python train.py --encoder_arch="vit" --model="contrastive image-text model" --dataset="photos of plants, animals and fungi (iNaturalist)" --train_examples=38949 --image_size=64 --crop_scale_min=1 --horizontal_flip=true --rotation_deg=5 --tokenizer="word" --vocab_size=2724 --loss="softmax" --embed_dim=128 --encoder_norm="layernorm" --encoder_norm_position="post" --encoder_activation="gelu" --encoder_mlp_ratio=3 --encoder_head_dim=32 --encoder_fused_qkv=false --encoder_bias="all" --encoder_qk_norm=false --encoder_parallel_block=false --encoder_inner_norm=false --encoder_drop_path=0.15 --encoder_patch_size=[8, 8] --encoder_conv_stem=false --encoder_layers=12 --encoder_width=256 --encoder_positions="learned" --encoder_pooling="mean" --text_encoder_causal=false --text_encoder_width=128 --text_encoder_layers=8 --text_encoder_norm="layernorm" --text_encoder_norm_position="pre" --text_encoder_activation="star_relu" --text_encoder_mlp_ratio=4 --text_encoder_head_dim=32 --text_encoder_fused_qkv=false --text_encoder_bias="qkv" --text_encoder_qk_norm=false --text_encoder_parallel_block=false --text_encoder_inner_norm=false --text_encoder_positions="learned" --init="xavier_uniform" --residual_init="scaled_by_depth" --optimizer="adamw" --learning_rate=0.00078 --beta1=0.8 --beta2=0.999 --eps=1e-08 --max_steps=10400 --batch_size=256 --epochs=68.4 --lr_schedule="linear" --final_lr_fraction=0 --warmup_steps=2080 --weight_decay=0.3
Rows from block 7 of the image encoder of a small contrastive image-text model, named by matrix and row number. Rows with one number belong to one neuron. Each number is 128 + 32 x the weight over its row's rms, rounded and kept within 0 to 255. All counts start at 0.
After each neuron's rows are labels from the 100 images, of 14848, where the neuron reaches its highest value: "responds to" is what is common among them. Only what is clearly more common there than usual is listed. The data: photos of plants, animals and fungi (iNaturalist). In brackets: how many of the 100.
# fc1: MLP up (encoder.blocks.7.mlp.fc1.weight, 768x256), inputs 0-127
# fc2: MLP down (encoder.blocks.7.mlp.fc2.weight, 256x768, transposed), outputs 0-127

fc1.168 [145 121  96 111 136 166 144 119 137 118 158 102 164 139 116  76 125 112 125 126 168  89 137  96 149 115 167 119  94 214 181 130 107 122  93 168  71 155  81  90  97 171 120 144 125 111 128 136 171 137 113 148 172 188 175 129 157 156 133 158 145 103  78 163 118  65 168 124 125 163 110 112  62 174 137  89 116  68 161 110 126 125 110 103 146 189  89 176  85 112 180 168 146 130 117 132 160 117 102 136 152 127 110 116 132 101  94 131  70 105 207 130  66 133 147 157 144 137 122 140 138 199 164  78 140  89 183  94]
fc2.168 [124 126 114 192 132 125 169 124 113 101  98 197 150 108  88  89 156 134 113  72 118 100  95 101 116 140 149 172  84 123  99 141 131  51 120 144 138 108 121  92 159 107 180 116 100 128 132  92  91  91 145  95 101 137 136 114 195 166 127 132 110 120 133 142 157 104 124 122 104 159 132 143 148 163  91 109  99 119 149 161  74 120 123 118  90 117 110 142 135 123 118 140 118  86 153  99 148 107 134 190 172 136 169 169 177 121 123 169  94 120  46  63  67  62 210 123 150  95  55 177  92 115  81 119 138  98 108 122]
responds to: order Lepidoptera (42)

fc1.242 [148  91 170 180 156 152  76 109  97 107 247  96  95 154  64 150 107 135 126 108 143  96 140 135 124 163 161 134 145 162 164  89 101 117 128 139  90 143 131 172 115 120 134 136 116 159 135 155 117 124 142 105 148 114  80 134 163  70  56 104 103  99 109 102 191  57 151 119 155 119  83 126  54 128 168 135 110 150 112  90  84 178 160 134 116 113 161 231 117 161 106 171 140 133 168 160 139 153 153  99 131 135  99 135 184  98 110 111 150 101 146  32 107 122 129 173 115 107 153 170 149 155 148 137  85 129 154 142]
fc2.242 [142 115 146 137 165 133 124 104 138 155  54  47 127 129 113 130 132 101 123  75 111 147 138  74 137 151 173 189  99  79 145  86 128 115  98 122  93 101 182 142 100 140  68 109 130 103 157 115 162 121 134 164 141 109 126  96  92 151 136 147 132 206 136  91 184 162 166 150 131 124  55 192 170  41 141 104 148 115 118 130 106  46 152  96 173 114  96 136  96 104 175 147 127 187 132 134 140 106 141 160 123 103 137 157 137 123 141 123 146 123 140 125  98  97  86 131 123 134  84 147 130 141 116 144 126 151 125 131]
responds to: order Lepidoptera (47)

fc1.616 [130 152 155 100 111 156 144  92  59 153 128 119 133 132 120 152 162  74  67 109  45 137 178 121 149 137 155 122  99 163 167 121 120 112 174 193 178 134  97 174 129 130 123 107  89 106 136  95  83  98  76 129 155 119 133 134 163 105 150 190 140 156 101 112 107  83 121 135 116  98 134 124  91 101 109 142 116 105 125 154 152 110  83 106 150 164 122 170 157 168  66 166 129 108 150 135 140 116 157 132 161  91 100 156 157 120  46 108 138 135 101  88 137 118 138 141 174  89 135 104 130 136 136 151  83 101 118 216]
fc2.616 [121 102 153 144 140 134  76 101 123 166 138 137 130 172 158 100  78 136 116  91 138  86 146 135  69 112 160 121 159 115 146 171 154  89 128 147 131 124 161 139 161 124 106 107 138 145 180 122 113 155 162 190 126 116 165 142 132 198 169  44 135  85 131 126 127 170 111 145  80 136 133 136 122 129 128 124 115 134  98 141  78 108 186 164 145 140 138 159 122  96  73 189 162 134  97 122  95 140 106  60  84 155 118 117 119 157  64 154 212 137 127 156 151 118 158 177  68  92  80 109 121 158 131 127 133 138 121 107]
responds to: class: Aves (88); order Anseriformes (38); family: Anatidae (38)

fc1.633 [109 118 122  67 146 151 155 146 147 132 129 114 157 125 132 193 164 129  90  92 137 107 172 128 114 110 131 172  79 182 183  79 102 132  96 157 129 142 133 130 125 123 114 152  62 164 192  88 154 124 107 146 189  79 160  69  83 179 130 136  78 136 103  88  96 160 187 137 131 126 100  96 128  68 195 167 147 101 152 122  61 189 147 117 106 173  94 146 135 142 147 122 145  93 101 141 181 131 116 173 136 118  93 114 167 137  58 111  62 138 144 109 163 150 140 101 171 135 118 110 126 136 133 109  80 154 130 172]
fc2.633 [191 137 160 125  88 117 137 103  78 127 126 125 133 120 100 116  84 129 156 123 182 125 112 135  58 163 150 143  81  68 106 131 148 106 172 110 164 146 119 139 150 128 139 127 134 125 127 164 157 132 128 133 122 152 121 130 169 121 141 127 195  79 169 159 199 141 123 112 141 128 103 134 157 166 122 157 115 129 180 155 141 111 132 139 149  62 187 137 207 123 127 138  85 165 127 124  49 135 145 158 112 109 157 126  73 141 145 117 112 128  77 138 101  85 131 177 113 111 149 158  98 116 108 136 132  48  46  70]
responds to: order Lepidoptera (31)

fc1.703 [128  99 154 163 111 102 117 163 147 163 103 111 108 114  97 153 136 111 106 118 179 145 102 125 110 209 130 112 105 139 180 135 178 143 124 146 181 204 131 115 169 148 143 161 124 117 101 137 154 130  95 109 179 116 104 173 156 138  77 108 154 127 115 139 112 159 149 127 147  89 178 111  87 137  84  85  81 118 151 148 156 106 131 117 146 163 136 186 117 135  70 178  85 133 151 120  94 166 138  62 136 153 164 144 136  89 106  97 112 134 192 159 116 177 106 182 134  72 139 154 121 143 140 102 120 138 129 120]
fc2.703 [175  75  91  80 104 130 134 128 118  80 162 188 148  80 173 152 122 149 124 175 120 148 130 110 150 133  49 152 129 128 156 133  83 103 190  79 103  98 185 138  80 153  94 176 191 112  87 155  72 134 115 122 122 109 142 188 137 124 139 161 197 111 150 149 124 131 140  72 176 145 153  85  98 107 164 144 163 131  77 109 128 114 166  74 122 107  93 175 149 171 119 128  68 150 149 148 162 137 128 154 115 115 175 153 163  59 100 131  78 104 127 151 200 103 128 125 125 181 173 129  97 171 161 185 158  98 151 119]
responds to: order Odonata (27)

fc1.350 [138 102 139 122 185  69 105 108 105 184 114 130 126 119 144 130 120  98 126 144 179 121 138 123 153 140 117 145 133 139 205 145 124 127 144 168 145 141  85 167 132  88 184  69 120 113 133 160 133 115 193 170 145  97 126 144 109 147 174 158 135 106 128 167 104 109  90 165  96 132 156 109 137 106 158 146 170 115  91 107  99  98 105  96 182  89 152 160 121 188 129 144 178 125  96 142 126 138 155 100 211 186  92 144 140 106  57 107 123 107 140  55 139  83 147 152  80 103 139 153 118 161 121  54 132 138 149 201]
fc2.350 [209  90 110 101 159 136 127 112  58 126 124 158 161 104 160 125 132 200 156 122 175 159 178 138 134 160 113 156 219 120 110 107 130 119 127 146 140 106 139 115 104 121 111 146 123 174 140 122  94 111  88  85  87 127 182 131 116 130 183 140 103 115  90 138 174 152  50 147 119 101 158  73 115  19 137 135 167 137  84 125 101 155 132 148 122  91 136 102 168 106 124 174 135 145 141 167 124  73  78 137  95  88 160 112 119 105 150  99 168 142  91 124 159  93 148 159 111 116 110 116  77 119 133  67 161 108 154 133]
responds to: class: Aves (87); order Charadriiformes (44); family: Scolopacidae (26)

fc1.101 [120 120 154 144 162  66 164 152 100 179  99 192  86 131 106 134  75 171 117 114 157 104 112 120 132 137 172  95 170 118 142 137  97 148  93 132 144 111 108  95 179 198 166  85 124 160 129 110 143 143  77 113 142  99 150 134 116  75 162 153 184 128  98 151 108  90 170 247  69 125 135 120  75 123 121 163 131 122 152 103 170 168  84  77 130 168 126  79 168 119 120 178 129 152 109  88 113 142 143  58 144 103 147 147 112 128 116 115 110 131  85  64 126 144 175 133  77  95 137 106 124 168 131 108 161 119 137 162]
fc2.101 [ 74  94 108 145 126  86 135 103  90 134 145 137 133 207 135 108 154 102 106  84 152 101 138 106 138 171  72 100 149 170 149 114 141 126 150 128 171 128 192  89  95 150 133 116  85 117 150 119 106 144 122  84  83 140  81 103 121 112 129 150 146 153  86 118 107 150 109 162 163 185  96  80  88 135 105  39 119  99 143 100 169 177 106 135  64 124 112 125 187 146 117 175 133 119 151 162 166  71 137 119 125 135 157 119 197  93 150 101  88  98 152 124 156  94 126  64  88 128  96 137 140 122 117 121  97 137 121 120]
responds to: class: Aves (96); order Anseriformes (50); family: Anatidae (50)

fc1.609 [142  91 108  52 132  66 135 108  75 128 105 155  95 134 198 159 116 201 143 138 119 148 135 113  66 212 148  75 163 129 170 113 121 142 126 168 136  94 168 155 175 177 156  75 120 109 126 105 105 189  70 121 127 133 128  87 111 111 145 149 103  82 101 136 128 128 104 143  78 120 145  95 164 107 160 163 147 135 126 122 120 190  48 165 108  93  76  86 166 149 101 113 116 166 159 141  82 142 167 118 115 149  91 125 116 104 116  83  68 140  61 100 109 148 177 143 131 111  80 104  75 121 177 145 112 111 163 175]
fc2.609 [129 125 172 121 140 128 132 124 133 152 123 122 164 172 157 112 127 166 113 136 120 119 133  88 163  88 131 101 175 113 192 168 104 106 130  94 113 115 160 108 147 188 121 165 195 112 140  53 124 163 152 125 120 124 121 195 154 129 124 178 139 135  51  86  84 166  89 145 104 120 132 117 104 137 133  84 148 110 166  52 124 155 105 120 153 127 126 145 166 116  88 113 101 113 113 133 136  78 125 150 109 114 154 141 109  87 165  72 118 135 138 101 144 116  93 117 115 142 135 143  84 131 183 111 165 144 121 105]
responds to: class: Aves (86); order Anseriformes (26); family: Anatidae (26)

fc1.97 [ 74 105 118 128 153 106 118 117  69 185 145 137 110  74  73 160 132 130 131 146 101 153 139 116 135 137 184  94 145 132 209 137 197  99 111 162 145 184 106 180 119  80 145 121 133 123 118 144 106 161 111 156 160  94 104 141 168  94 151 165 139 106 133 139 117  90 132 185  57 131  80  76 173 151  96 155 157 166 181 161 136 102 106  98 112 116  95 152 169 131 127 123  99 149 132  75  99 102 151 132 181 147  46  71 137 150  82  90  77 136  95 133 147 116  78 160 158 126 153 115 143 179 140 108 133 175 121 156]
fc2.97 [ 98  94 118  87 163 136 170 161  71 154 150 113 124 126  85 154 155  93  93 157 136 124 197 106 157 147  93 114 183 145 125 113 143 177 131 152 174 157 110 115 171 117 131 156 113 110 105  96 166 178 173 117 129 115 150  88  99 160 134 129 137  83 155 142 126 140 128 151 120 177 123  99 148  71 178 108 170  98  98 140 113 188  90 164 131 198 149 183 123 104  80 209 159  92 126 147  94 126 112 100 188 139  87  90  81 144 104 103  89 127 135 174 144 124 182  93 122 140 144  96  87 123 145 130 165 156 101 141]
responds to: order Lepidoptera (38)

fc1.344 [137 145 153  64 137  71 122 132 101 113 177 162 166  98 125 161 142 151 149  94 154 103 104  92 127  99  90 109 150 142 166  84 195  35 132 134 131 156  52 121 198 101 174 125 142 128  88 154  78 153 114 108 112 123 135 153 152 135  91 148 151 127  75 130 133 102 136 220 149 144 148 110  39 152  95 169 157 132 144 109 133  86  79 102 134 127 108 140 160 133  67  73 183 135  79 106 111 164 174 107 152 140 118 110 109 103 124  57 111 134 140 108 112 150 158 187 131 150 168 170 170 132 151  93 184 155 120 154]
fc2.344 [144 114  82 141 144 141 139 172  72 161 153 117 111 116 110 133  86 154 157 199 126 114 115 137 120 182  73  74 161 177 103 156 121 137 159 156 134 135 124  68  89  69 121  89 108 135 135 129 163 154 171 129 160 151  62 154 116 142 138 128 170  89 167 143 141 124 111  97 123 113 119 161 125 102  96 101 107 112  99 147 117  99  90 102 140 150 169 150 164 194 146 124 113 153 160 146 124  84 141  98 135 128  86  82 128 129 123 117 132  43  62 182 154  89  84 111 153 193 187  92 113 104 152 128  87  94 115 124]
responds to: order Odonata (31)

fc1.199 [ 93 108 121  98  96 142 135 122 152  80 190 111 100 101 100 149 101 119 108 107  99 157  84 130  55 117 142  90 130 146 149 143 154 112 195 161 120 167  92 115 130  92 155 130 167 143 159 111 127 159 173 209 154  97 123 126 113 177  90 126 100  77 108 154  82 107 135 120 111 174 199 135 164 151 103 137 127 110 142 185 166 140  85 179 142  81  71 189 125 160 113 120  94 131 138  99 161 208 121 142 166 151 135 131 165 105 146 131  67 106 185 169 136 142 169 120 140 141 162  86 105 152 130  72 142 163 162  92]
fc2.199 [196 102 131 107 104 111  57 103 125 143 156 116 144 155 118 159 109  92 172 193 118 119  82 180 177 151  80 127 101 160 143 128 138  76 129 116  62 164 177 179  99 111 100 136  80 141 110 138  85 138 111 145  80 159 121 131 164 187  93 143 104 103  79 141 136  98  69 136 145 111 112  99 144 164  93  76 104 166 117 148 163 133 107 144 122  99  76 172  91 172 124 162 125 108 164 133 131 145 170 162 176 128 153 132 155 105  98 113 182 146 133 146 132 131 125 113 157  84 156 134 116 146 127 142 160 119 132 155]
responds to: class: Aves (86); order Charadriiformes (46); family: Scolopacidae (29)