{"model": "contrastive image-text model", "dataset": "photos of plants, animals and fungi (iNaturalist)", "train_examples": 38949, "image_size": 64, "crop_scale_min": 1, "horizontal_flip": true, "rotation_deg": 5, "tokenizer": "word", "vocab_size": 2724, "loss": "softmax", "embed_dim": 128, "encoder_arch": "vit", "encoder_norm": "layernorm", "encoder_norm_position": "post", "encoder_activation": "gelu", "encoder_mlp_ratio": 3, "encoder_head_dim": 32, "encoder_fused_qkv": false, "encoder_bias": "all", "encoder_qk_norm": false, "encoder_parallel_block": false, "encoder_inner_norm": false, "encoder_drop_path": 0.15, "encoder_patch_size": [8, 8], "encoder_conv_stem": false, "encoder_layers": 12, "encoder_width": 256, "encoder_positions": "learned", "encoder_pooling": "mean", "text_encoder_causal": false, "text_encoder_width": 128, "text_encoder_layers": 8, "text_encoder_norm": "layernorm", "text_encoder_norm_position": "pre", "text_encoder_activation": "star_relu", "text_encoder_mlp_ratio": 4, "text_encoder_head_dim": 32, "text_encoder_fused_qkv": false, "text_encoder_bias": "qkv", "text_encoder_qk_norm": false, "text_encoder_parallel_block": false, "text_encoder_inner_norm": false, "text_encoder_positions": "learned", "init": "xavier_uniform", "residual_init": "scaled_by_depth", "optimizer": "adamw", "learning_rate": 0.00078, "beta1": 0.8, "beta2": 0.999, "eps": 1e-08, "max_steps": 10400, "batch_size": 256, "epochs": 68.4, "lr_schedule": "linear", "final_lr_fraction": 0, "warmup_steps": 2080, "weight_decay": 0.3}
Rows from block 2 of the image encoder of a small contrastive image-text model, named by matrix and row number. Rows with one number belong to one neuron. Each number is 500 + 25 x the weight over its row's rms, rounded and kept within 0 to 999. All counts start at 0. Numbers have three digits each. After the name is the row's rms in percent of the matrix's.
After each neuron's rows are labels from the 100 images, of 14848, where the neuron reaches its highest value: "responds to" is what is common among them. Only what is clearly more common there than usual is listed. The data: photos of plants, animals and fungi (iNaturalist).
# fc1: MLP up (encoder.blocks.2.mlp.fc1.weight, 768x256), inputs 0-63
# fc2: MLP down (encoder.blocks.2.mlp.fc2.weight, 256x768, transposed), outputs 0-63

fc1.40 096:506533500546506500528487444522519533476499501507478495477513541485490490520525488461484484513514525524472529540560469501541498524534526517516486498512479522478467510518561458484492491465509508
fc2.40 091:554478516501471553522478492487524495492488454483470537514523499469546474455481498507540498484486527545479533505530529489456479505499518476521488540494517532531514551468504495478488480548484481
responds to: phylum Chordata

fc1.372 108:472506516500522446515465515534492523506494502484508506467502542490464475513517531474511509511490489505518510534488522516549506502439481495494549502521509446537484508499514513522505516497519547
fc2.372 108:498512479535525499481455540512540505516481489507533542537487479501502534494462553461458518457493483527493503460475501490520510497528536496542501484532488484504527530485480475490523516509478490
responds to: phylum Chordata; class Aves

fc1.270 113:501508511516543504568487532489530525514463501492489554480462484526515471459496520493518474508535543467465490456514492489508515529510523534477510525478526512509472486474511498492500498471496508
fc2.270 111:495484484549477489479524477516524490524498496513497520486501510475502508531535516491503496505511508534517463541526539481476471496504447503515485523472498526498427504457509495521461513471516498
responds to: order Lepidoptera

fc1.11 095:514472527471532507481492506482494541528480526535467505435516486473461481520493492478504501492466529460519455474519489479511498542550492541495476538495472513504478540476503512523466456495462501
fc2.11 095:501545483517516501460504532468465487487501502507541467509510493568478462487516524519511455490486476478489535489507487452483500506448558480496501501514479481466541471528512494532490489498498522
responds to: order Lepidoptera

fc1.600 089:470517486518490457485506523572479481500487506481461489501485503456516474546500552479456505543513476469495497491425468503560494499518541479501519472518513507518516514535526447544492449504537501
fc2.600 089:503510507500465458450529550521466542498507480544485505494522496480497491531504506488578510514474518535472485468507471522500506500478519552467491495504496498492494495494484462526489505479513525
responds to: class Insecta; phylum Arthropoda

fc1.15 101:462520497465525543527506483514501500462490489538487474521499493499461472535483513492524470498502489458474500509513460447581530515496486454477485515542470479478517511513509469508518468509471484
fc2.15 096:457430506514494473494481524467449514486511508516508532516486496511532492534554478472515497527497477494516525467517530513487534524508494495447488482489485510515515485509510454463524503545495516
responds to: class Insecta; phylum Arthropoda

fc1.85 097:513525524520515477494526489531519512471511499469471541456515529517496494516522526509478464533489522495488526530508520492513501548506501466554539498515507525506458513455514479474522456474500480
fc2.85 091:479448503462466532502510529465485506503495488478484478531481533510534514494481507484519445454524520545467527454506550493484522472499522473506536490480485532496537500542493484495459481511531465
responds to: phylum Chordata; class Aves

fc1.328 100:479518528518534508477451505550480497456486513524486490504472473499483499456500516507471531515478506496503455523499454466558530513456474512542524484533515518499486498497487494497480454515476489
fc2.328 105:498476506492512473473501479503514477485562465482516479496459519515527459509506505507520496505526498488520460463473527461563547514482547467485491459521493513461493508508513494542506510507480498
responds to: phylum Arthropoda; class Insecta; order Lepidoptera

fc1.525 102:482475569483519448506519514519529482539496514498500502472484524486502472500516525478524532498458546493498446478485498521535482550502499484471518501537500473495509461471486492495469438491465496
fc2.525 104:497506505534466519510534480513510519476496471525527490471531534542488476458486474530467468475479514456528524505506498532517489470472438502432573476486461465471500523532507497534505505514499525
responds to: kingdom Plantae; phylum Tracheophyta; class Magnoliopsida

fc1.486 092:484502524483502454523491485542471504467503484461543519490483530443504439502486533504492555529497487541508493555568476503514475492518523515478493507517509511495461503522505517489460485485474504
fc2.486 094:514520497459522479510490469465473494537515574503476535516513501527484485471495501512510490459511493494537484514535536500486480514478516455487489519485514497519481510504524528484532498486519508
responds to: order Lepidoptera; family: Nymphalidae

fc1.254 101:459502523502491481480485517533499537483472521461528536483461481498476428495511566485534483523515464479497495516517487463526531512484490475532480482486474457507504513530535479514478523500510520
fc2.254 102:501523479476474481489491516501506470465489476451505453544511499499494496519502471531473506492487513483546483500452464550501484524503500506462539494452502490460486480490527491545523480496510512
responds to: phylum Chordata; class Aves

fc1.23 102:472499515469553506492478512512498517474465503495516550508489488449453495528448488499517505470505501471483533503508500443496478566539514521504504536483492521523464500519475509496493509534478482
fc2.23 114:491481512514518460495494524513475511463485493495530489487488526525486471490525486482499533490525500507518531507494552519540536510506486489481548516490514515459514511514497480507470534511524503
responds to: class Insecta; phylum Arthropoda

fc1.100 093:522505519497585528497485506484506548492487491513492468499493547464478492493471503518497507509462488473484469504482467477480541490530539532508476487510522553497495501521482463507489484505465500
fc2.100 109:497514464524480494481507478501489443496567533492493506491494541526523495503505498530481525501492482547444531489479487489495500469523525494498485487527501516500510511507482517492482527501499495
responds to: order Lepidoptera

fc1.329 099:563455504499545503516464518497531516491477471506450550464501505472502492500466490508496505507484541479464502518496516477467494530528542557515525537539490475564485523508513517502506483452480517
fc2.329 102:491490493490507510493500491471539491483509472484505504517481500521531450475511496482486472535481521487515525503510525554545511446470472463461480513505469446527501484448489489510508524486476525
responds to: class Insecta

fc1.190 107:496495462472473479538465492480511494504498546481481472491503498508511496474469528526532496497518479427519479484536495523524514535462538487481509496525500480499574471511497505512491461491508520
fc2.190 108:459496470530516497504476478486486481507489515495482551474496518512507490488557484489481470512491510505509532505493562507462461517515475460510538518450519499518501458420489492492461526497490532
responds to: order Anseriformes; family: Anatidae

fc1.158 093:528506498470532490521431497491519542510511503524540525468479475505460475500479490495546493504501480484497463472531477506523511512498497486467467478515489489502490511497540509490493494507430505
fc2.158 086:520503488510450509498480501482519531542529534491483527468534496515471490464526460479543479501495502520528506507518496507511534510526526506470517466484498516511507483496533464523470482486498465
responds to: phylum Arthropoda; class Insecta

fc1.676 101:519458504484483454505480518501492519521478501511493526529466545448530484490543517492466522506490506525493469524483455538531481468513469537494541512538528471506490501519487495510488494472520503
fc2.676 111:526515543485524507474467518492484444504473492495469512471555532531472505521517489508508490537508457499516464499506555476483508541488505489531487503518506508516469506516484526506483529516443483
responds to: class Insecta; order: Lepidoptera; family: Nymphalidae

fc1.540 105:528484534507535470507486504503513529501471481506475477516524520441517490501460490500461532521486499507475469526485495499516521503487483505501493505547469546530502490486506468493481486518454492
fc2.540 112:524478501483455501501545469508495496541526528530497517478507516515461498506531465480504548489477505486497493473441511488487513529507482506505558499471471462506532452479505473551507499485476514
responds to: class Insecta

fc1.492 108:518494519513535524515473514549493545468461511520496521489455483487440498507527492444538511546507517479435476517520463475518517510502487491506516520517495491518481485513507492490516483529491506
fc2.492 083:519466491500505457497502502527527502508505514512458557471505501466488538524494504518515484525502510475491504491509477501477482527487507503481502527524477523527468477518500506536502497505467537
responds to: class Aves; order Passeriformes

fc1.95 096:489438533514510520485468516507506506488502465518483469490482519482525497477448513492439553486472508519481448514496503495533539512517495541501504520512507539524482562528503486483492454497466514
fc2.95 106:474498494506532460485533483509516481496521505509492520471485478485497530516513496528502540472507470475526477489517511456532500483534514468546489472497500509507497505450522505502466515526512544
responds to: class Insecta; phylum Arthropoda; order Lepidoptera

fc1.306 113:489512519511571479478468520542513510458507498488510495493504502484508497493444519486518520504496500479468467502495506463519504540460524480548499480489481548538462545511464500495478462492482508
fc2.306 101:501493503519515502526503506512511500527461507507475524479510512533529517489522477523471517506483520474509486520508503496510458506455493535483554535493493439499453508469529517523485499478518559
responds to: class Insecta; phylum Arthropoda; order Lepidoptera

fc1.376 105:533490538497500447511487506547507519483472476473462492501466539467496468488511490511483465512499508457521507494492499530509487558513532517502467483491506498489471515516487499462517463456516504
fc2.376 105:509501506509502479514499502463530502481521492477483521468533466521460526474460531492522497425531479493542460522522496484497496496533517467493533495496484541470473522495508529480510501523491493
responds to: kingdom Plantae; phylum Tracheophyta; class Magnoliopsida

fc1.43 100:491455527477517501483485522488526515504528519535497514461517553483484530497533499523486521515512501467515509486509493487534516526495543494467483484566478489526518491496526486520446454507501538
fc2.43 109:487520494488502507519522473502526489499493475512547547472538492503477536454505493455509515498478497511534516515494525489534488516504501501473508535474486475468512467502489486531501523487474489
responds to: phylum Chordata; class Aves

fc1.74 092:495489521478508480494457487528491557482462477508529483522486521520478503471486509478469498504512563482467472524520471513541507519503455510512526517511500528554490461497524515511508457485481500
fc2.74 089:494485516517542469487450512454503487461505512488509514473502488477539541486525454533518493455505529521513442528518513480480493510522533489510485487496465515460472500533490495479464484508507508
responds to: phylum Arthropoda; class Insecta

fc1.109 109:499530480481522448536443497513480520458500502542497525501470528505480459537523475498499523531478480500517514515478503506522509470476487507524513469517499493541479494539524483523490497510473551
fc2.109 106:488506507528503496530516459496508511517515499508523503481482527492492497522542451533513499506487518483518545498540483525510466476466488540484500475488460498511494492533504494535561504501469489
responds to: class Insecta; order: Lepidoptera; family: Nymphalidae

fc1.721 106:522490471496544506496504504464494521509529484534506492495512515513509497544445513497518513536527489503495500514487502488515513538489535462504475485499484482528524518476547519531505479498464489
fc2.721 120:545539508496480500462534494516485514507514476433489553504496472518524520504500499499559492515500493492469527533491504510526511490501480499466508525493494483487480467489502461494459492479490529
responds to: phylum Chordata; class Aves

fc1.44 089:467511561515526477463448502507542535434488501482475492485508482463479490486502530480508501467508536531490497521516471479512493585484510475527463463529508477531460466490498441484488448506511508
fc2.44 100:515463494539468469509486476480525442544505532480471458492482485500473530485482514482482478467494490503571519493471475482504494482508478493505533522493564514507460532506502496494501563470492452
responds to: kingdom Plantae; phylum Tracheophyta; class Magnoliopsida

fc1.397 101:484484510462523532544470491521488506452483526502496481495449496502480507545523543471444494532531494440487508503525493491488537504508474494517536533496522499486489518552527501509495515507498526
fc2.397 104:504537556515458506485467499504477548522464488434506505471477518543508497475546529471459526547528505498472504492509484481498549513524513496510504477489495564515510435478489476516490477495530492
responds to: class Aves

fc1.21 101:524524487505537480512502463482496510528508503522533521476486512473540493513483488465466534561522523497447450520493505491503478516490480503474514538520481519549450517498510523505501479444503548
fc2.21 095:496479509535532467469517485554511504504507537448499517450493525511472504524555493532491501480509523443496496475496475508501522535474531511497524500500475490480474489484494462458493508501498493
responds to: order Lepidoptera

fc1.5 096:476520492474533496515447496474532518454490495487503491492547520484512478455517531479485540485459512511518443506490498539532530494495520524506455487519488534494481512555503518499494475509477463
fc2.5 101:479490474450512536511492518501496486497519515560495499504513500499487485485525516505504468536467510461514564514498537499490525507466498454472519489506522468504534487518468495460523511513503549
responds to: phylum Arthropoda; order Lepidoptera

fc1.731 099:524532504556543508514477466484500479499501515563503515462477491518532500505456519486532515492486532518530478509480506506534494510494479497519494489524481508505505491521534511514464534517500449
fc2.731 110:494497531541487515494494509499484492506521473496474536505540458484549519491478518501507491485519483499513495491462480476473545511544492501478423518492467496524504473489519448508503487450506503
responds to: phylum Chordata; class Aves

fc1.120 095:512452507492519482464493529517454499516482493517507539473481529462469484465458505509514501526441499521476464552483478461524495506529547520503522517549527539534456504508482516513480508473478534
fc2.120 096:525526468523541476501509470562484501498494493455495541511483489476535528518452445494492524500549523506463514528482516490471467498488483492535450534498468505499483517462510458475513517511534466
responds to: order Lepidoptera

fc1.403 095:542481546505498529497480518516481525507477507551495471501505511497497505513533465452451564503487538521499482502479476518500526529491491514473482509516504493517515474525481469503477451496462523
fc2.403 094:536503535475506529533513466489442498503514484504517483501510530561412517463495526504538483484478534438501494541518498487489488501487472493463524493491480482506529495517501545481507478500476524
responds to: order Lepidoptera

fc1.663 105:510478511472522456518499489517512501536517521523516497524451510475467452503488512463547516536515481465485512484494489478539503496486493510490503486497496491524480495505544504529521486502495486
fc2.663 096:443497498521499477499514520485466501496441477539496468507511480527520519524549501505491498509520511524510540492527455519513484505550510452491524479460508500506507507541517493474503475517453504
responds to: phylum Chordata; class Aves

fc1.103 106:520522528487515549480458524542532534457448515473466527505477547497491458472532503509495465526503537456468485464525497508511473543495520473500485498510507479496493480502502476524499487469504539
fc2.103 103:522559505504497459512521491524539497495540521498462503478485501488462543514495508502482535536482497498495516507520511506511510520529539581496507533488556510475495454524460479482534524491495500
responds to: kingdom Plantae; phylum Tracheophyta; class Magnoliopsida

fc1.224 091:505453529506545535492513530484459513497503536550479473448476527495440478512495445527506505521501513478480499526551474476509514537553549508485487516489492492516503548505525494515508506511501502
fc2.224 087:482499513504524535552467497491507512496511499466487423472511492444507441508465512515547494475531493512510450506489480471498503462479474511493506496499500544501494484525504520514515511504473498
responds to: order Passeriformes

fc1.336 081:460500474494499479535456516504519517482507525507532461496452520510479486500512488508495478532508506535495472495450491482537537502502530521480489444533495486485559487560531509516462516543481464
fc2.336 091:469490504475536549531475532476470488456525547514511482512476505483458564472506471508498458523489506520483461489498476470546512531511510516475529505473481497481536485543526480539449491490491516
responds to: order Anseriformes; family: Anatidae; order: Charadriiformes

fc1.431 090:489514519518489509488489509493521511462503508451499529498519493498536482510458545444488505490487495509482495513510547471488557506505478470548453460506483539509539506538494498515487476487425498
fc2.431 081:549505510514556506521491515490510510509533484512512510491469491461521477509504568515524478530524451486481492508524481497487448517527501502561454508498556508463476512485541494461478444488487502
responds to: order Lepidoptera

fc1.441 097:519452473458509496450485491510470486444479528515521514511526489501527520517504535507496490547505473500505529500533545492518538549480494510508509528465542538512509531536492486558472498448512499
fc2.441 099:526542513532436498508456479516538508467496484470505492512519527492516542495508497525460524514494504497516512503491498490481467523519477482472527447524490465518510498511523495509470520461514540
responds to: order Passeriformes

fc1.502 102:471489483502528518509477522503507514442517460529526523512471527461500464454487468522488502509500481509515485508528466528531502490573493485526477486507508520491530531492513551495489469540491490
fc2.502 090:517522516495512494536503488511464506468528497526474460536489443510437474554483549466529483516499502513508520487503483472518529533523468486465484489511473491475550477539533491533497477516510462
responds to: order Lepidoptera

fc1.111 097:489514479497545514547471512532500539474476520514482538511466507524494502502542505487507522554515522479461512465510507481520499510514543524476531483542505460534525480530533541562514502506504512
fc2.111 099:518503503472565449491456446482588473531502539546459491508480510511489514494532512481493503487496513491450491492497471502504494488516480494494525481514497484486500488464535495514481523472515510
responds to: class Aves

fc1.186 090:469466534487545478550437531513487532502490509537482483515485487505474489439446507518480494495510546479494468529526475493571514529486524499468491506500480488529547492494526524526456481482486468
fc2.186 082:472496524550529525537489492498483513472504480489515471538466535504529559501487490492470487493513482546487508523492524512463504511529499501550480466478455493502457503510509460475520479511524505
responds to: phylum Arthropoda; class Insecta; order Lepidoptera